Weights of a small image VAE.
Model: 3.67M parameters, encoder arch swin, encoder norm layernorm, encoder activation relu, encoder patch size [4, 4], encoder depths [6, 6], decoder norm batchnorm, decoder activation relu.
Training: adamw at rate 0.0015, 7900 steps, batches of 256.
Rows from block 11 of the encoder of a small image VAE, named by matrix and row number. Rows with one number belong to one neuron. Each number is 128 + 24 x the weight over its row's rms, rounded and kept within 0 to 255. All counts start at 0. Numbers have three digits each.
After each neuron's rows are labels from the 100 images, of 14848, where the neuron reaches its highest value: "colour at peak" is the nearest of a few named colours to the mean colour under the peak; "strongest on" is what is common among them. Only what is clearly more common there than usual is listed. The data: retinal OCT scans (Kermany 2017). In brackets: how many of the 100.
# fc1: MLP up (encoder.blocks.11.mlp.fc1.weight, 768x192), inputs 128-191
# fc2: MLP down (encoder.blocks.11.mlp.fc2.weight, 192x768, transposed), outputs 128-191

fc1.381:155101148135123120130055161153110143136145138076120120119146134158123108103153150134118116140125143105146103126109134103137139142180089112152166154084139130121156118131120140095135145102113140
fc2.381:121160125129111119130240080112115114126128116128133115111141106106134146133116140138124105160099110127124136160139113149129172140127145129126113093136131135213118128142129090107110125158116121
colour at peak: grey (75)
strongest on: finding: diabetic macular edema (53)

fc1.64:132114096106141127134093127103154168158114128184137119161101150101158134144116131100108112110065167143154135123189169119162123128121086115133112138134123142179137102122104107133125136083151120
fc2.64:100161139101121157102132073108099100195125127089129086115127098102080134138093142135100141110120131131144124113081116110123105142157112101118144118124153151098098090158139132091139184167145125
colour at peak: white (61)
strongest on: finding: diabetic macular edema (28)

fc1.39:130086133151121117121109155125132116099101150122133089128134109099171123118163139104162141107101151128153142174161102092123143171121079101158139097151096126119135101134148108200134116104104106
fc2.39:153120139127141127126117127126162113142136096146096112156138112076140126138043136121105143052062130133150111130103154132161119129064101107129150085096114148125156143132133131165129189138125124
colour at peak: grey (88)
strongest on: finding: diabetic macular edema (31)

fc1.291:147081109121154126114095123126084117144135161114145153167140133039148143130079145136170098102121160151151113119152075103135130132150128141146130134101126130121111156118145104156138122180126135
fc2.291:157108141111121121139093145114124127127148130070135080142154131135126109146125140122083103121156152119135108131115105141148152106135091109109153092112171129036122129153127119109142166087138131
colour at peak: grey (84)
strongest on: finding: diabetic macular edema (29)

fc1.623:171121119132150141132098135186078154137122123109122076129109133120127116128099137117171119144212141133137110106131140109098119122139122118121131151110095140140144137116119168173111140123099127
fc2.623:114089146121118122138006172116130109126137137167135137130134151148137127141117127131133141118134147119126137124102152142139129128146088107132150102098139126152139153121128120134130127151133142
colour at peak: grey (78)
strongest on: finding: diabetic macular edema (41)

fc1.452:152127167101112099114096142149144119141121163115136113150145131176160110113149133129142119143172170136160092104111135140142089148125117111121128136134097129102112121106128183136125122107130116
fc2.452:139111138143122121104040129113101122117124117091133161124137132212176147105155128142145111099189116126114151137126090122127091146111085130138134050108096122095129135139125128135121154173131130
colour at peak: grey (78)
strongest on: finding: diabetic macular edema (31)

fc1.298:120085138120124132112000119116110116136139147109116091135126131076121145125134160127154120147165125122157118124118125112131144153147092125132167155128146158102118114125155144118113147137147116
fc2.298:135187116135102140132218077131153115130128108180117172128148125115136124134141112141114149143124116097109132145131191127109141143101142126138128131134129129169141104147130111127119070124132086
colour at peak: grey (86)
strongest on: finding: diabetic macular edema (45)

fc1.491:126103153126091132103088142153092134128134158076107097097127140154119105100167113109103139163134112153137129098155149075105141128142068126165142141115147129077093117104172149101134164108107139
fc2.491:125148147136154139122100136091109136120119127112130182114153099100157173109173134144103071137134119105122120163137096171106075162187129100156160176135179128125135109168133085088106114132140124
colour at peak: grey (81)
strongest on: finding: diabetic macular edema (46)

fc1.83:136146131095156137100133184146158124167118162160136137160091152108159115095136149089161103138170161111163141114094131132152145099151076107118148098076135126116138108122141107126158126130165140
fc2.83:108191152094143153119198052115106101134107150091129077133098098127091134186078120109093118128109129122145120138138107153141102136111127123129126165125134154150096106149128136125119077071148130
colour at peak: white (74)
strongest on: finding: diabetic macular edema (32)

fc1.520:128102154114155145100064127144119121145131151120132145124139125175126107120116134095106117098154136115126110135109121162147103107137091090130129112125107110123136132100088138113133142202107127
fc2.520:120133136107120150106092109134133126149111136153160132114105124106101142140104093130117171108100121156120154149136089117127186149165114125136159162117057145141103087152130146157118095167133116
colour at peak: white (79)
strongest on: finding: diabetic macular edema (28)

fc1.73:159129121140108156125107156165162130114131133120139120116099126081130159128170134123121167120133125103141156126088148145131152110161082135136152162102154133052105097130138169133123125193139126
fc2.73:111127125122114121143112151106133126125123131133130069143170137146152113138122140132131075163150174133122127131139157145155126146095130122134141039124113115155115159125119106113122192082126134
colour at peak: grey (78)
strongest on: finding: diabetic macular edema (41)

fc1.369:094135110164140102142122118148169118137121112167125079137128117139141144138171121138101155123109115102111147160158129170144098109122132128136110092138106113170104107130108095126137108170111120
fc2.369:143113142130130130132073103118130136131145123187125180118151134174144155121202136128132130042160130117128145128112081130125091122190105122140128116125134132136139131128126106130115072225132124
colour at peak: grey (82)
strongest on: finding: diabetic macular edema (34)

fc1.492:147105099119117128097091146143135125140159118122090141107149118119196132126126176118138162099099142103112127159152123101109166131141071116152142134130162151116130135141143094101135123104136118
fc2.492:129118158123148120134093146130102109124141141123123143144140161080120152146116134127166072106130143117131133112103092136111125131116108119127136180107129129189164142117121123144123127098107138
colour at peak: white (52)
strongest on: finding: diabetic macular edema (44)

fc1.242:124117128090118127118075161126154124127128133121115108155119155138138098120129154125151169128126160134143116126129149126152209118115105108145181096117128126134100144109157113102139100074170151
fc2.242:110142129119152135102132068124107126154135142113122042123140112080072142151094135135085132136104120145130116145133146134113125123183130137114125115125152139159134078169119096110135109093118105
colour at peak: white (57)
strongest on: finding: diabetic macular edema (32)

fc1.583:135083161115142143104096145128116126121156179097140154129111124217164104096139154107129108144199145130149138128122155117131136137171099096144173109092113108137128132125111145091141092119124152
fc2.583:133119128124126120122097169098108126125145120045137071145140128134095136124056137122095112093124141159142111144120083167137134113135095122121146102102179107071102120134121127137120174070123133
colour at peak: white (41)
strongest on: finding: diabetic macular edema (48)

fc1.191:125133131124111115117097124123138143110162118067147083130134148137155103127090112126103159073194159144143122115121148124138106126165085096125159139096125120115140147122125153102153105212124135
fc2.191:137099114119128122116108112110120117131105143129157149114134126109111155125113114101067143080079126125115166162124150155133137155127086122162160182124123109204126126130158125180105000149141124
colour at peak: white (67)
strongest on: finding: diabetic macular edema (28)

fc1.487:141120143119132134111081137142158115119133124170120178114141154177173123137159116113147134091201161130131120140126136061102122139143099131137148132123115144117146110145139148167119082151124134
fc2.487:169084123133139123141038161134152139126142148164126085129147144169123126129140133137110139131119133116130123122157114077133140130142097106136151172109172129048142144108126124148121133143121141
colour at peak: grey (86)
strongest on: finding: diabetic macular edema (41)

fc1.581:122115119121119144097055130152147179152157120123122115114145124141146141118128130105165137144164140139157137146136124152154108101128103101125115141125088108083102151143090140115136123115122153
fc2.581:069156142107123137089131118099109118166122144090155174116110116139116145136115093119157141092114109153133134152144037102120162150137128121143158125102128145101105079150129132133127084150135129
colour at peak: white (49)
strongest on: finding: diabetic macular edema (38)

fc1.480:127086147123106127120076167126105154132134147124127108100130152152129141110114134128146109109184143149156119136112113140147099126151082087130160059065117135107106147111130161113122162132117159
fc2.480:098199136118130146105159090119113123162114134104171157133097099200120137145096107120169121101133108138143129136145036112103135131140112116129147100120100138079113095161120125128140087144148132
colour at peak: grey (64); white (31)
strongest on: finding: diabetic macular edema (36)

fc1.541:146103160129109126120070155122135141131149143140105142127151160144132140124151133117112101123130159101153111093118112129160102149090077105162141094096125117136132140090130150106153133111147140
fc2.541:151172116133133118139234079136117126122118105123106132159148109155095132137155140138141110128152133117111112106108088114121123116112152146097105138147124129072128135129134106139144156115142115
colour at peak: grey (86)
strongest on: finding: diabetic macular edema (39)

fc1.596:113120158100141134117118127154163113152134134112128100084139119142127132157141104112098142109179126114124145122173126056146124140145151133102122175146145121087118112122168149145104076206117140
fc2.596:156133110137094117135089124114132137117166122072120103114166155162091125120113126154076141103146122114122126104116132094125175130144128134126122165105171119027145127114145090139128168125122141
colour at peak: grey (89)
strongest on: finding: choroidal neovascularization (60)

fc1.557:160099136159120114105079156140159135136135134079143139151122156090157131123128130119148153076100139170154103142106060065121183126120080102137141163110125115092111140130143120202139110140136143
fc2.557:108107139110111128144103138117144153132129129178126119105141125188173116161091117127137138076112150101117136117180155105151137142135106116153146007131141134124141123119131105078120102114129130
colour at peak: white (33)
strongest on: finding: diabetic macular edema (36)

fc1.77:126117111142132140115128149141151126140126138164140045124138152179137122123099105118148127165202113114153142141127129102143120117165121117140130129141152131110154133142106139072136128178113136
fc2.77:136095133118126121128035150142145131127146127114115022150132152161122164130137127125082140107120160127123128121129107159129122132153102119133135081110099133103123129128120161174117157081118129
colour at peak: grey (92)
strongest on: finding: diabetic macular edema (46)

fc1.411:158108166143116145140125150148129118123122100097107078145114167104118146155096097145098141090162145098178131149172161150128118156121122132136119110156084085115155111132122151132102142132172114
fc2.411:167175157101128127107152071096110136151130130075111090131193130084097156150131159162156143099115164131093148135132103157144127114123137135114145101105099121138149132160153150178107134090162115
colour at peak: white (27)
strongest on: finding: choroidal neovascularization (59)

fc1.664:169095132135093162110072140165156141143167158159117147127104169150179151121155110107116147145144129123124104126119169120107145143142048092169129098081144115180136091128109108124105136112117144
fc2.664:115147099125133145114195075123121129134115131079118068128136103122112154123089146126106109152105096127111129163133150124094121139144124129130144152147181133059131096148159168100099210162135099
colour at peak: white (51)
strongest on: finding: diabetic macular edema (33)

fc1.501:174107151122147099108094108117143091123158118167108139140122134154149154144133093141098131152107147143150102111086116115135129168039080137156127188120126110165152143092163117144136149140150118
fc2.501:180083125130095134130100130164137162106125126142142143117149123106146145126124130123126134149139133121118136121174164106127131163049123120163132156152127119152126150098149175143119153192122126
colour at peak: grey (83)
strongest on: finding: diabetic macular edema (33)

fc1.663:163102133127158141128099152153153138137128128190130108131134154128156108118107128106117118159133155129133102130164148144145140136047084092134135131104097141163155131132113134154112104066135134
fc2.663:118111133124091128122064129135141116132154139122132094132135125156077132126151124134094191091124145131136162146094152116134154130156119125121145113117165115108103107111146131127145146205153127
colour at peak: grey (81)
strongest on: finding: diabetic macular edema (42)

fc1.214:155114151127112115132115127114137153128163135137121204132144136051139114125134138133150118097049143109126132098104137140151086120146066122140131172105132119081164123124129140141125216083124139
fc2.214:134096135121138127125050155125112104136115134143119151102110145039148144125132122135119123121127150151136128139155128114129126153148116102127152102112131118111103135112140140119125129188147123
colour at peak: grey (64)
strongest on: finding: diabetic macular edema (41)

fc1.265:135139116123092130129110141104138140124140111088119096121113119053123115148170143144161171129114137147136136120193159085155159153177125134127153076124131130113120108134146141165114117066121119
fc2.265:142120117131156122118106123177140125126135123115130141149135135221150151117125138121098111111140137123127101131100091136098110097062111114125128200124106138086113130139124124180152132148126133
colour at peak: grey (53)
strongest on: finding: diabetic macular edema (48)

fc1.184:168101129132146127132088137122117126139155122094111130125142129159142151119094174127146101146130155154156109101117111124112130116129100095134132163099127118070138138136157161170133158145117126
fc2.184:118092137115125119131026174135129130135127129105154165137152135150193134128130122129099095126135159106122130144155102131165141142088105113141146075126123118135120151119126115114137134175153135
colour at peak: grey (52)
strongest on: finding: diabetic macular edema (62)