From a checkpoint of a small image VAE.
Model: 64-pixel images, encoder arch swin, encoder norm layernorm, encoder activation relu, encoder patch size [4, 4], encoder depths [6, 6], encoder widths [96, 192], decoder norm batchnorm, decoder activation relu, decoder widths [32, 32, 64, 128].
Data: trained on retinal OCT scans (Kermany 2017), 98430 training examples.
Rows from block 9 of the encoder of a small image VAE, named by matrix and row number. Rows with one number belong to one neuron. Each number is 128 + 32 x the weight over its row's rms, rounded and kept within 0 to 255. All counts start at 0. After the name is the row's rms in percent of the matrix's.
Before each neuron's rows are labels from the 100 images, of 14848, where the neuron reaches its highest value: "responds to" is what is common among them. Only what is clearly more common there than usual is listed. The data: retinal OCT scans (Kermany 2017).
# fc1: MLP up (encoder.blocks.9.mlp.fc1.weight, 768x192), inputs 0-47
# fc2: MLP down (encoder.blocks.9.mlp.fc2.weight, 192x768, transposed), outputs 0-47

responds to: finding: diabetic macular edema
fc1.439 062 [ 72 144 100  84 139 117 134 119 138 133  89 142 148 155  93 133 102 108 136 126 135 152 136 138  69 122 133 120 156 134  95  83 181 109 159 131 107 114 133 150 109  93 133 125  95  58 176 126]
fc2.439 035 [122  65 123 156 102 135 171 152 168 112 255 118  83 139 139 121 116 140   4 120 145  44 111 146 176  93 142 110 145 150  99 111 123 106 129 170 146  17 153  66 190 136 129 167 118 117 164 170]

responds to: finding: diabetic macular edema
fc1.163 071 [133 110  95 105  93 179 142 151  95 158 178 167  99 141 164  90 162 119 137  97 123 162 147 124 113 124  92 173 180 139  63 130 109 148  96 164 180  78  70 105 157 168 139 143 147 109 143 113]
fc2.163 041 [142 105 131 110 106 180 151 150 134 162 176 115  93 125 186 148 125 109 145 126 131 153 158 116 145  77 121  53 137  81 114 122 154 124 146 154 161  13 247  73 124 198 178  92 128 160 147  59]

responds to: finding: diabetic macular edema
fc1.368 080 [130 184 119 172 125 160 109 152 108 151  69 153 159 147 135 108  75 153 164 171  95 141  93 155  83 151  94 110 135 150 134 104 109  98 133 157 126 110  77 157 138  85 154 119 147  73 156 126]
fc2.368 052 [145 201 101  47 183 157 151 109  90 149 105 135 126 129 116 114 148  99 141 110  91 142 125 116 132 158 123 122 159 126 136 104 140 153 115  57 134 197 166 123 152 134 195 104 143 132 160  69]

responds to: finding: diabetic macular edema
fc1.427 073 [138 209 140 186 158  67  92  91 167  98 200 161  97 145 119 115 161 146 123  97 131  61 138 163  97 181  96  96 131 100 105 159 148 138 142  89 126 150 140  13 151 117 141  97 148 128  91 139]
fc2.427 050 [106 141 100  91 117 161 150 131 111 175 141 156 133 138 133 128 101 131 116 130  96 138 134 138 152 123 121 179 147 157 120  96 124 139 148 181 129 156 119  78 120 132 164 155 138  71 160 115]

responds to: finding: diabetic macular edema
fc1.641 087 [172 110  92 162  84 101 107 170 192 157 140 118 161 142 121 116 124 125 129 122 134  98  73  71 153  86  88  67 134 103 150 151 143  94 113 239 115  55 137 147 129 170 149 138 161 150 106 116]
fc2.641 087 [112 188  94  39 124 143 124 110 120 167  98 147 106 120 133  85 128  96 120 109 121 128 139 115 176 188 135 135 124 146  94 103 120 150 130  74 145 160 187 159 162 104 152 126 139 110 157 101]

responds to: finding: diabetic macular edema
fc1.286 174 [142 154 124 121 121 235 118 110 186 141 108 151 166 138 128 129 121  93 125 141 104 118 119 127 150 117  97 101 126 145  86 132 136 116 118 148 124  88 107  62 147 121 143 144 168  80 143 128]
fc2.286 135 [147  99  86  97 105 193 122 121 100 201  75 114 110  81 116 122 136 132 156 140   0 123 122 125 132 138 111 122 151 118 137  95 122 162 125 150 127  58 133 174 127 113 158 150 124  89 161 155]

responds to: finding: choroidal neovascularization
fc1.329 099 [170 160 157 213 127 104 104  82  95 132 144 134 128 130 120 149 128  97 147   2 126  81 104 145 239 191 145 138 133 143  90 135 139 119 158 130 107 129 181  67 129  94 142 112 139 151 121 158]
fc2.329 108 [113 216 100 106 140 212 117 144 184 250 131 119 132  97 125 116 117 109 110 139 147  86 141 113 112 146  84 131 116 136 130 128 144 144 143 117 131 112 184  60 132 110 159 134 163 121 142 126]

responds to: finding: diabetic macular edema
fc1.473 077 [162  45 119 176 160 159 160  88 124 162 138 111  79  97 157  79 128  74 150 104 102 115 128 157 119 113 121 145 126 122 115 142 127 123  95 116 151  83 166  98 108 178 181  97 108  80 109 163]
fc2.473 043 [148 151 116 132 121  86 129 180 113 217 134 138 138 118 125 145 136 138 147 150 153 100 158 150 180 131  92 145 123 115 130 113 138  86 100 163 140 152  54  81 130 153 140 181 118 111 164 139]

responds to: finding: diabetic macular edema
fc1.285 063 [157  77  88  39  99  98 119  98  90 138 161 134 128 112 123  79 146 107 184 118 107 117  93 104 165 191 121  89 164 119  81 120 128 141  95 175 125 138 118 147 109 164  93  93 116 119 131 169]
fc2.285 049 [143 190 111 124 140 155 110 154 117 159  87 128 160 121 105 101 100 120  77 158 198 146 119 152 139  94 164 124 156 186 109 141 119 174 143  81  92 132  85 135 122  93 113 172 169 137 119 135]

responds to: finding: diabetic macular edema
fc1.725 080 [ 96 226 130  30  95 102 155 109 170 168 131 109 145 141 148 120 156 127 104 199 134 168 124 161 173 158 134 144 142 106 128 143 145 137 144  96 114 133 102 158 115 124 114 141 125 124 144 126]
fc2.725 039 [136 111  81  99 121  85 120 176 172 174 100  99 105  92 138 108 107 136 154 109   0 120 114 110 140 151 121  87 146  79 118  93 147 144 101 206 126  96  69 157 152  93 178 162 139  77 170 160]

responds to: finding: diabetic macular edema
fc1.271 123 [ 82 188 110 119 124  76 115 147 198 125 160 147  68 102 137 141 111 108 145 173 122  54 168 125 176 195 104 127 113 128 158 115 142 133 118 158 153 165 167  92 156  71 159 134 154  97 123 132]
fc2.271 128 [146 146  70  77  98 121 146 124  67 181 145 138 168 122  92  90 134 106 168 138  53 103  87 128 169 161 150 108 154 146 129  80 133 132 119 139 114 193 150 140 143 153 168 118 138  78 182 117]

responds to: finding: diabetic macular edema
fc1.614 094 [162 139  95  61 132 121 155 151 101 160 114 138 154 119 152 149 156 154 114 123 116 218 131 155  78 128 107 162 166 155 128 118 123 140 135  89 116 151  27 160 124 149 120 140 145  82 160  96]
fc2.614 058 [139  87  89  97 146 124 149 112 157 158 131 114 112  98 128 124 127 150 128 138   9 102 123 129 176  63 129 111  99  96 170  91 157 104 110 208 139 108  71 120 125 104 145 138 124 112 183 146]

responds to: finding: choroidal neovascularization; finding: diabetic macular edema
fc1.77 076 [180 191 118 176 177 133  99  71 187 127 140 137 132 117 141 107 165  99 169  64 123  52 159 121  47 197 141 141 144 123 125 156 138  98 109  59 148 206  86 118 125 150 122 145 109  93 140  85]
fc2.77 058 [140 147  51 106 126  97 122 123 161 195 140 141 154 118 145 103 101 125 119 155  22 103 134 119 146 121 125 114 153 174 119 101 131 117 111 186 117 133 122 114 122 142 144 102 122  99 169 136]

responds to: finding: diabetic macular edema
fc1.287 064 [ 90  43 101 103 134 148 162 136 139 111 214 148  90 125  93 135  85  82 106 122  83  90 111 145 131 100  90 142 103 105  88 111 106 138 105 179 116  88 213  63 109  73 149 158 160  97 179 136]
fc2.287 034 [191 248 103 174 137 225 172  65 132 163 123 133 143 168 104 129 123 117 134 117  47  93  87 112 170 126 121  90 124 130 126 114  92 128 145 151 131 162 115 131 113 166 145 111 129 108 184 125]

responds to: finding: diabetic macular edema
fc1.509 079 [154 105  99 141 130 121 104 110  57 163 111 126 133 113  96 115 113 123 157  79 125 155  90 135 141 124 136 158 112 132 160 135 143  69 123 116 115 158  99 167 151 179 130 100 137 100 145 106]
fc2.509 063 [161 255  93 187 147  93 137 103 129 175  80 132 103 120 120 101 134 116 151 121  45  96 122 124 119 197 111 121 146 138 126 111 120 158 155  80 114 179 149  39 151 126 157 123 152  99 143 137]

responds to: finding: diabetic macular edema
fc1.345 075 [115 175  59  88 131 192 115 129  76 147  46 108  91 132 106  81 109 122 158 166 104 101 112  96 138 123 123 124 144 133 100  94  99 159  84 147 108 205 127 136 150 112 184 146 129  84 128 103]
fc2.345 050 [141 181  81 151 122 138 110 108 141 150  25 116  90 120 113 144 141 145 171 104 113 130 129 137 159 167 126  64 163 175  77  78 136 162 156 166 131  99  71  12 149 118 166  79 154 102 144 143]

responds to: finding: choroidal neovascularization
fc1.496 085 [174 142  98 194 147   0 106 172 121 136 206 100  89 111 102 146 165 154 154 167  83  75  91 150 104 120 153 113 154  96 167 121 116 115 151  99 144 190 131  74 132 113 150 112  92 131 140 140]
fc2.496 061 [155 231  99  31 131 155 120 164 126 143 166 153 128 140 162 129 138 137 129 158 165 104 138 106  94 140  87 148 153 130  99 106 164  96 106  89 120 122 163 147 131 130 170 135 133 139 144  87]

responds to: finding: diabetic macular edema
fc1.349 077 [130 192 108  66 138 182 107  99 153 205 107 185 150 107 140 146 141 138 117  93 140 148 112 113  91 121 106 126 139 114 138 117 115 125 154 127 146 147  91 102  96 130 125 149 106  82 166  71]
fc2.349 061 [112  68 136 162 100 132 139 137 147 135 158 109 110 111 154 137 129 121 129 153 159 100 166 114 149  99 127 105  83  89 101 143 126 131 107 128 126  80 140  93 134  59 107 116 114 136 127 122]

responds to: finding: diabetic macular edema
fc1.51 138 [ 82 137 102 128  83 134 145 165 175 158 144 109 134 114 148 143 139 131  96 211 117  91 125  82 113  69 113 206 150 124  98 101 125 120 113 156 119  68 172 168 127 108 177 137 117 128 156 166]
fc2.51 209 [132 117  82 128 100  78 147 163 133 171 124 133 133 133 104 131 120 124 160 113   0 125 132 119  93 120 136 155 135 113 145 103 146 113 127 146 145  86  96 219 139 131 148 127 122  39 159 131]

responds to: finding: choroidal neovascularization; finding: diabetic macular edema
fc1.7 175 [132 219 116 152 101 112 116 192 121 164 143 139 119 120 139 131 115  95 153 123 115 134 121 137  66 128  95 170 138 152 124 122 112 101 176 125 140 141   6 196 137 144 141 129 121 106 139 142]
fc2.7 204 [117  10  93 109 172 165 119 100 110 185 121 141 125 104 104  66 126 109 117 120  77 231 130 146 150  93 125 106 112 125 147 104 133 120 122 147 127 142 120 142 129 165 160 145 129 103 155 105]

responds to: finding: diabetic macular edema
fc1.1 142 [134 153 118 135 110 148 140 161 149 119 177 124  90 142 160 155 115 110 169 133 117 126 134 104 151 136 109 126 130 124 170 114 139  37 146 155 141 110 102  90 127 112 142 127 113 127 127 153]
fc2.1 207 [120  91 114  58 150 125 120 113  91 166  57 133 165 113 114 116 135 110 109 139 120 171 121 139  88 117 129 131 133 128 105 126 128 190 119  68 119 154 179 254 125 144 139 137 144 108 128  89]

responds to: finding: diabetic macular edema
fc1.262 073 [140 106 104 155 162 227 145  91 165 109 131  89 141 109  84 155 139 103  82 120 112 142 161  62 187 114 141 107 145  96  87 156 157  92 121 143 156  88 130 141  94  97 168 100 160 100 108 126]
fc2.262 048 [127  55  96 215 148 205 159 127 125 146 124 160 159 164 116 155 160 139 131 107  59 100 107 127 152  81 138 137 143 138 130 100 133 176 130 161 153 175 195 159 123 132 140 150 133 103 159 141]

responds to: finding: diabetic macular edema
fc1.247 094 [174  81 124  84 105  75 105  54 132 121 141 143 110 122 106  97 146 150 209  53  93  70 106 135 148 223 118  94 113  95 124 140 144 126 129 130 141 178 110  86 135 146 161 143 125 163 132 114]
fc2.247 086 [130 135 110 125 130  66 105 159  71 186  69 149 141 114 144 126 116 151 123 152 152 181 123 150 128 116 103 170 150 143 141 120 116 120 134  93 110 179   2 117 110 154 147 136 114  87 135 131]

responds to: finding: diabetic macular edema
fc1.617 115 [113 172 118 113 131 130  99 143 117 195  82 103 111  75 101 106 121 133 132 199  94 145 133 139 148 123  89 141 155 117 134 148 143 110 139 178 157 130  78 166 155 119 153 117 124  93 138 142]
fc2.617 152 [138 139 160 140 117 108 123 155 114  61 114 152 119 135 169 128 109 148 166 116 222 130 137 119 135 146 156 130 105 113 162 148 121 120 152  55 126 119  95 110 111 167 105 144 108 197  86 109]

responds to: finding: diabetic macular edema
fc1.463 109 [167 125 117  46 162 119 142 118 160 127 158 131 125 143 169 112  92 140 156  85  94 147 147 165 157 140 110  74 107 114 118 141 104 136 153 154 162 199  48  70 115 172 131 113 115 118 121 107]
fc2.463 108 [125 214 109  47 107 109 110 165 149 189 100 157 127 106 141 129 115 110 126 123 170 125 138 148 121 177  99 110 144 136 127 121 121 127 127  91 129 190 123 118 164 127 150 143 134 132 129 118]

responds to: finding: choroidal neovascularization
fc1.657 169 [145 242  92 153 132  94 120 198 122 156 180 124 109  97 134 130 124 135 158  69 121  41 116  90  85 216 131 153 125 123 165 111 144 107 127 127 144 228 133 119 117  99 163 121 141 133 152 132]
fc2.657 148 [129 151  82 132 109  88 131 154 126 240 152 131 130 110 139  94 114 117  97 150  65  99 127 137 173 131  99 149 145 128 109 106 138 127 118 157 138 127 129 102 120 144 176 123 135  63 155 138]

responds to: finding: choroidal neovascularization; finding: diabetic macular edema
fc1.731 085 [129 140 118  74 175 175  94  92 114 180 167 110 131  92  94 135 122  95 112  52 111 180 129 159 168 146  90 149 163 151  74 123 119 142 137 133 111 185 152 130 142  98 137 144 151 112 120 120]
fc2.731 070 [122  89 119 196  87  94 121 133 178  75 121 128 123 113 131 134 117 151  99 239 171  39 109 104 103 139 135 138 150 152 137 152 130 131 139 191 107  50 163 100 123 120 113 120 125 151 124 179]

responds to: finding: diabetic macular edema
fc1.71 053 [134 125  73 146 110 113 162 181 155 147 117  97  79  93 113 140 170 155 146  78 114 154 120 149 120 123 111 144 163 164  96 113 170 159 116 134 174 115 118 115 154 114 164  96  79 116 149 144]
fc2.71 019 [136 144  69  86 115 148  98  65 169 168  99  85 141 105  82 105 180 149 134 182 126 116  68  91 204 160 147 116  84 115 136 129 136 141 105 126 150 113 111 150 154 125 139 126  78 100 119 161]

responds to: finding: diabetic macular edema
fc1.244 123 [115  52 136 190 127 139  81  66 136 160 145 103 117 124 139 110  88  99  86  97  70 159 127 114 138 116  90 145 178 175  94 141 159 180 118 160 147  87 125 152 134 180 141  96 146  82 124 207]
fc2.244 153 [139 208 130 148 139 136 117 107  99 114 172 123 155 119  72 134 129  97 118 136 105 115  91 166 109 156 148 102 129 162  93 141 128 148 136  92  47 127 185 109 170  59  99 122 151 105 134 118]

responds to: finding: diabetic macular edema
fc1.470 125 [ 92 185 134  52  98  84 115 147 146 142  81 115 121 129 133 120 111 126 146 152 122  83 124  82 144 151 117 136 143  97 149 143 109  96 144 127 125 176 208 214 121 142 138 130 139 106 153 149]
fc2.470 094 [125 163 103  34 177  98 126 100 166 180  86 113 131 108 126 112 136 120 160 118  15 108 141 145 110 169  72  98 119 113 103 109 161 138 126 142 154 110 138 133 160 100 177 133 147  95 152 102]

responds to: finding: diabetic macular edema
fc1.294 060 [ 99 151 142 130 121 134  98  86 165 186  73 116 133 155  89 102 155 124  86 115 101  98 123 166 140 169  93 122 176 106 110 123 148 141 108 163 174  80  57 166 172 100 144 141 128  82 165  92]
fc2.294 026 [119  98 128 115 149 144 172 194 143 117 186 169  98 120 143 184 158  92 114 186 213  66 135 149 179 132 173 104  69 134 118 153 125 106 102 144 156 108 130 118 127 144 127 192 104 123 117 149]

responds to: finding: diabetic macular edema
fc1.347 066 [ 92  94 162  65 122 115 160  91  97 139 173  99 118 157 139  86 154 112  80 191  82  94 103 145 204 161 165  75  99 130 103  83 125 167 130 173 149 174  84 149 117 129 170 150 137 148 153 136]
fc2.347 065 [125 187  99 145 147 210 125 162 142 137 197 146 126 126 174 128 105 127 115 104 208  87 148 114  87 104 111 189 131 153 102 124 126  81 156 119 110 121 139  98 129 108 131  86 141 101 161 134]

responds to: finding: diabetic macular edema
fc1.451 071 [137 124 124  95 149 180 116 114  98 147  66 111  75 151 126 149 101  93 181 136  69  95 114  60 165 187 100 101 172 149 177 124 105 175  95 179 116  95 104 134 153 123 118  98 162 150 155 153]
fc2.451 047 [126 170  87 113 144  57 120 145 152 170 132 135  99  99 119  94  97 135 149 177 110  60 115 122 130 162 115  99 116  89 179 119 165 111 131  74 146 168  55 100 124 131 142 153 112 112 133 135]

responds to: finding: diabetic macular edema
fc1.746 128 [136 255 105 194 122  63 130 142 168 119 125 120 119 119 120 146  97 105 150 158 130 136 162 139 131 116 137 124 138 139 130 118 102 111 120 126 119  89  36  42 121  89 105 134 115 117 140 127]
fc2.746 132 [140 255  96  96 111 148 124 168 146 201  54 131 154 110 133 118 111 116 150 161 151 164 140 112 133 100 109 114 125 129 114 111 116 119 131 106 133  36  61 197 139 108 149 153 141 108 150 124]

responds to: finding: diabetic macular edema
fc1.295 068 [132 150  94 149 121 147 151  82 134 177 109 111 160 126 117  96 152  99  97 168 124 161 134 178 122 142  82 126 178 115 116  99 136 133 162 129 180  88  80  98 130 133 143 105  98 135 167  91]
fc2.295 038 [103 125  83 120 139 135 141 155 153 113 171 108 128 152 111 156 156 130  82 160 138  54 140 108 164 101 134  59  69  89 163  90 117  98 135 104 141  59 153  88 110 140 152 163 108 138 171 134]

responds to: finding: diabetic macular edema
fc1.638 099 [144 179  87  98  95 179 138 141 165 191 120 128 127 150 134  92  97 129 105 128  89  86 108  95 123  87 141 133 194 120 119 108 168 136 147 176 103 183 109 121 117 156 187  60 136  91 144 135]
fc2.638 071 [ 81  32  70 132 115 151 140 135 105 165 173 144 147 116 136 113 119  87 106 111 106 151 101 136 199  26 123 133 160 147 147  97 124 123 117 182  96 115 131 135 119 162 136 104 132  52 169 135]

responds to: finding: diabetic macular edema
fc1.145 196 [220 124 108 189  95 167 125 154 160 160 184 148 163 120 132 132 113  90 140  79 124 147 128 128 125 107 102  79 151 171  59 101 133 121 105 129 108  45 197 104 125 161 144  85 181  95 133  88]
fc2.145 235 [141 255  99 137 113  96 119 161  93 156 151 103 103  94 120 101 122 143 128 171  67 116 119 133 147 108 147 132 123 102 166 110 108 109 127 104 115 139 100 103 128  77 136 127  72 104 161 154]

responds to: finding: choroidal neovascularization
fc1.426 135 [157 223 143 110 147 125 124 133 152 124 126 159 142 142 140 132 138 103 150 156 125 132 139 126  32 175 110 114 159 121 110 110 115 156 134 118 146 187  32 229 152 115 120 135 132 117 141  83]
fc2.426 150 [131 151  99 100 171 169 106 123 190 206  77 134 135 111 113 118 109 104 145 150 145 123 135 139  63 142  98  87 129 133 142 113 138 142 127 106 116  78   1 162 148 133 154 148 124 114 140 134]

responds to: finding: diabetic macular edema
fc1.239 058 [144  76  51  79  83  81 180 118 118 172  76 124 112  75 130  85  86 114 154 170  84 132 110  92  93 111  71 154 114 101 128 112 156  89 147 101 133  89  70  71  90 116 107 108 170  98 112 123]
fc2.239 036 [177 133 117 147 137 170  97 149 157 106 127 163 151 110 166 123 172 163 124 146 124 129 135  93 129 131  82 114  81 103 147 121 149 151 143 145 117 120  81 153  97 167 162 143 125 144 146 102]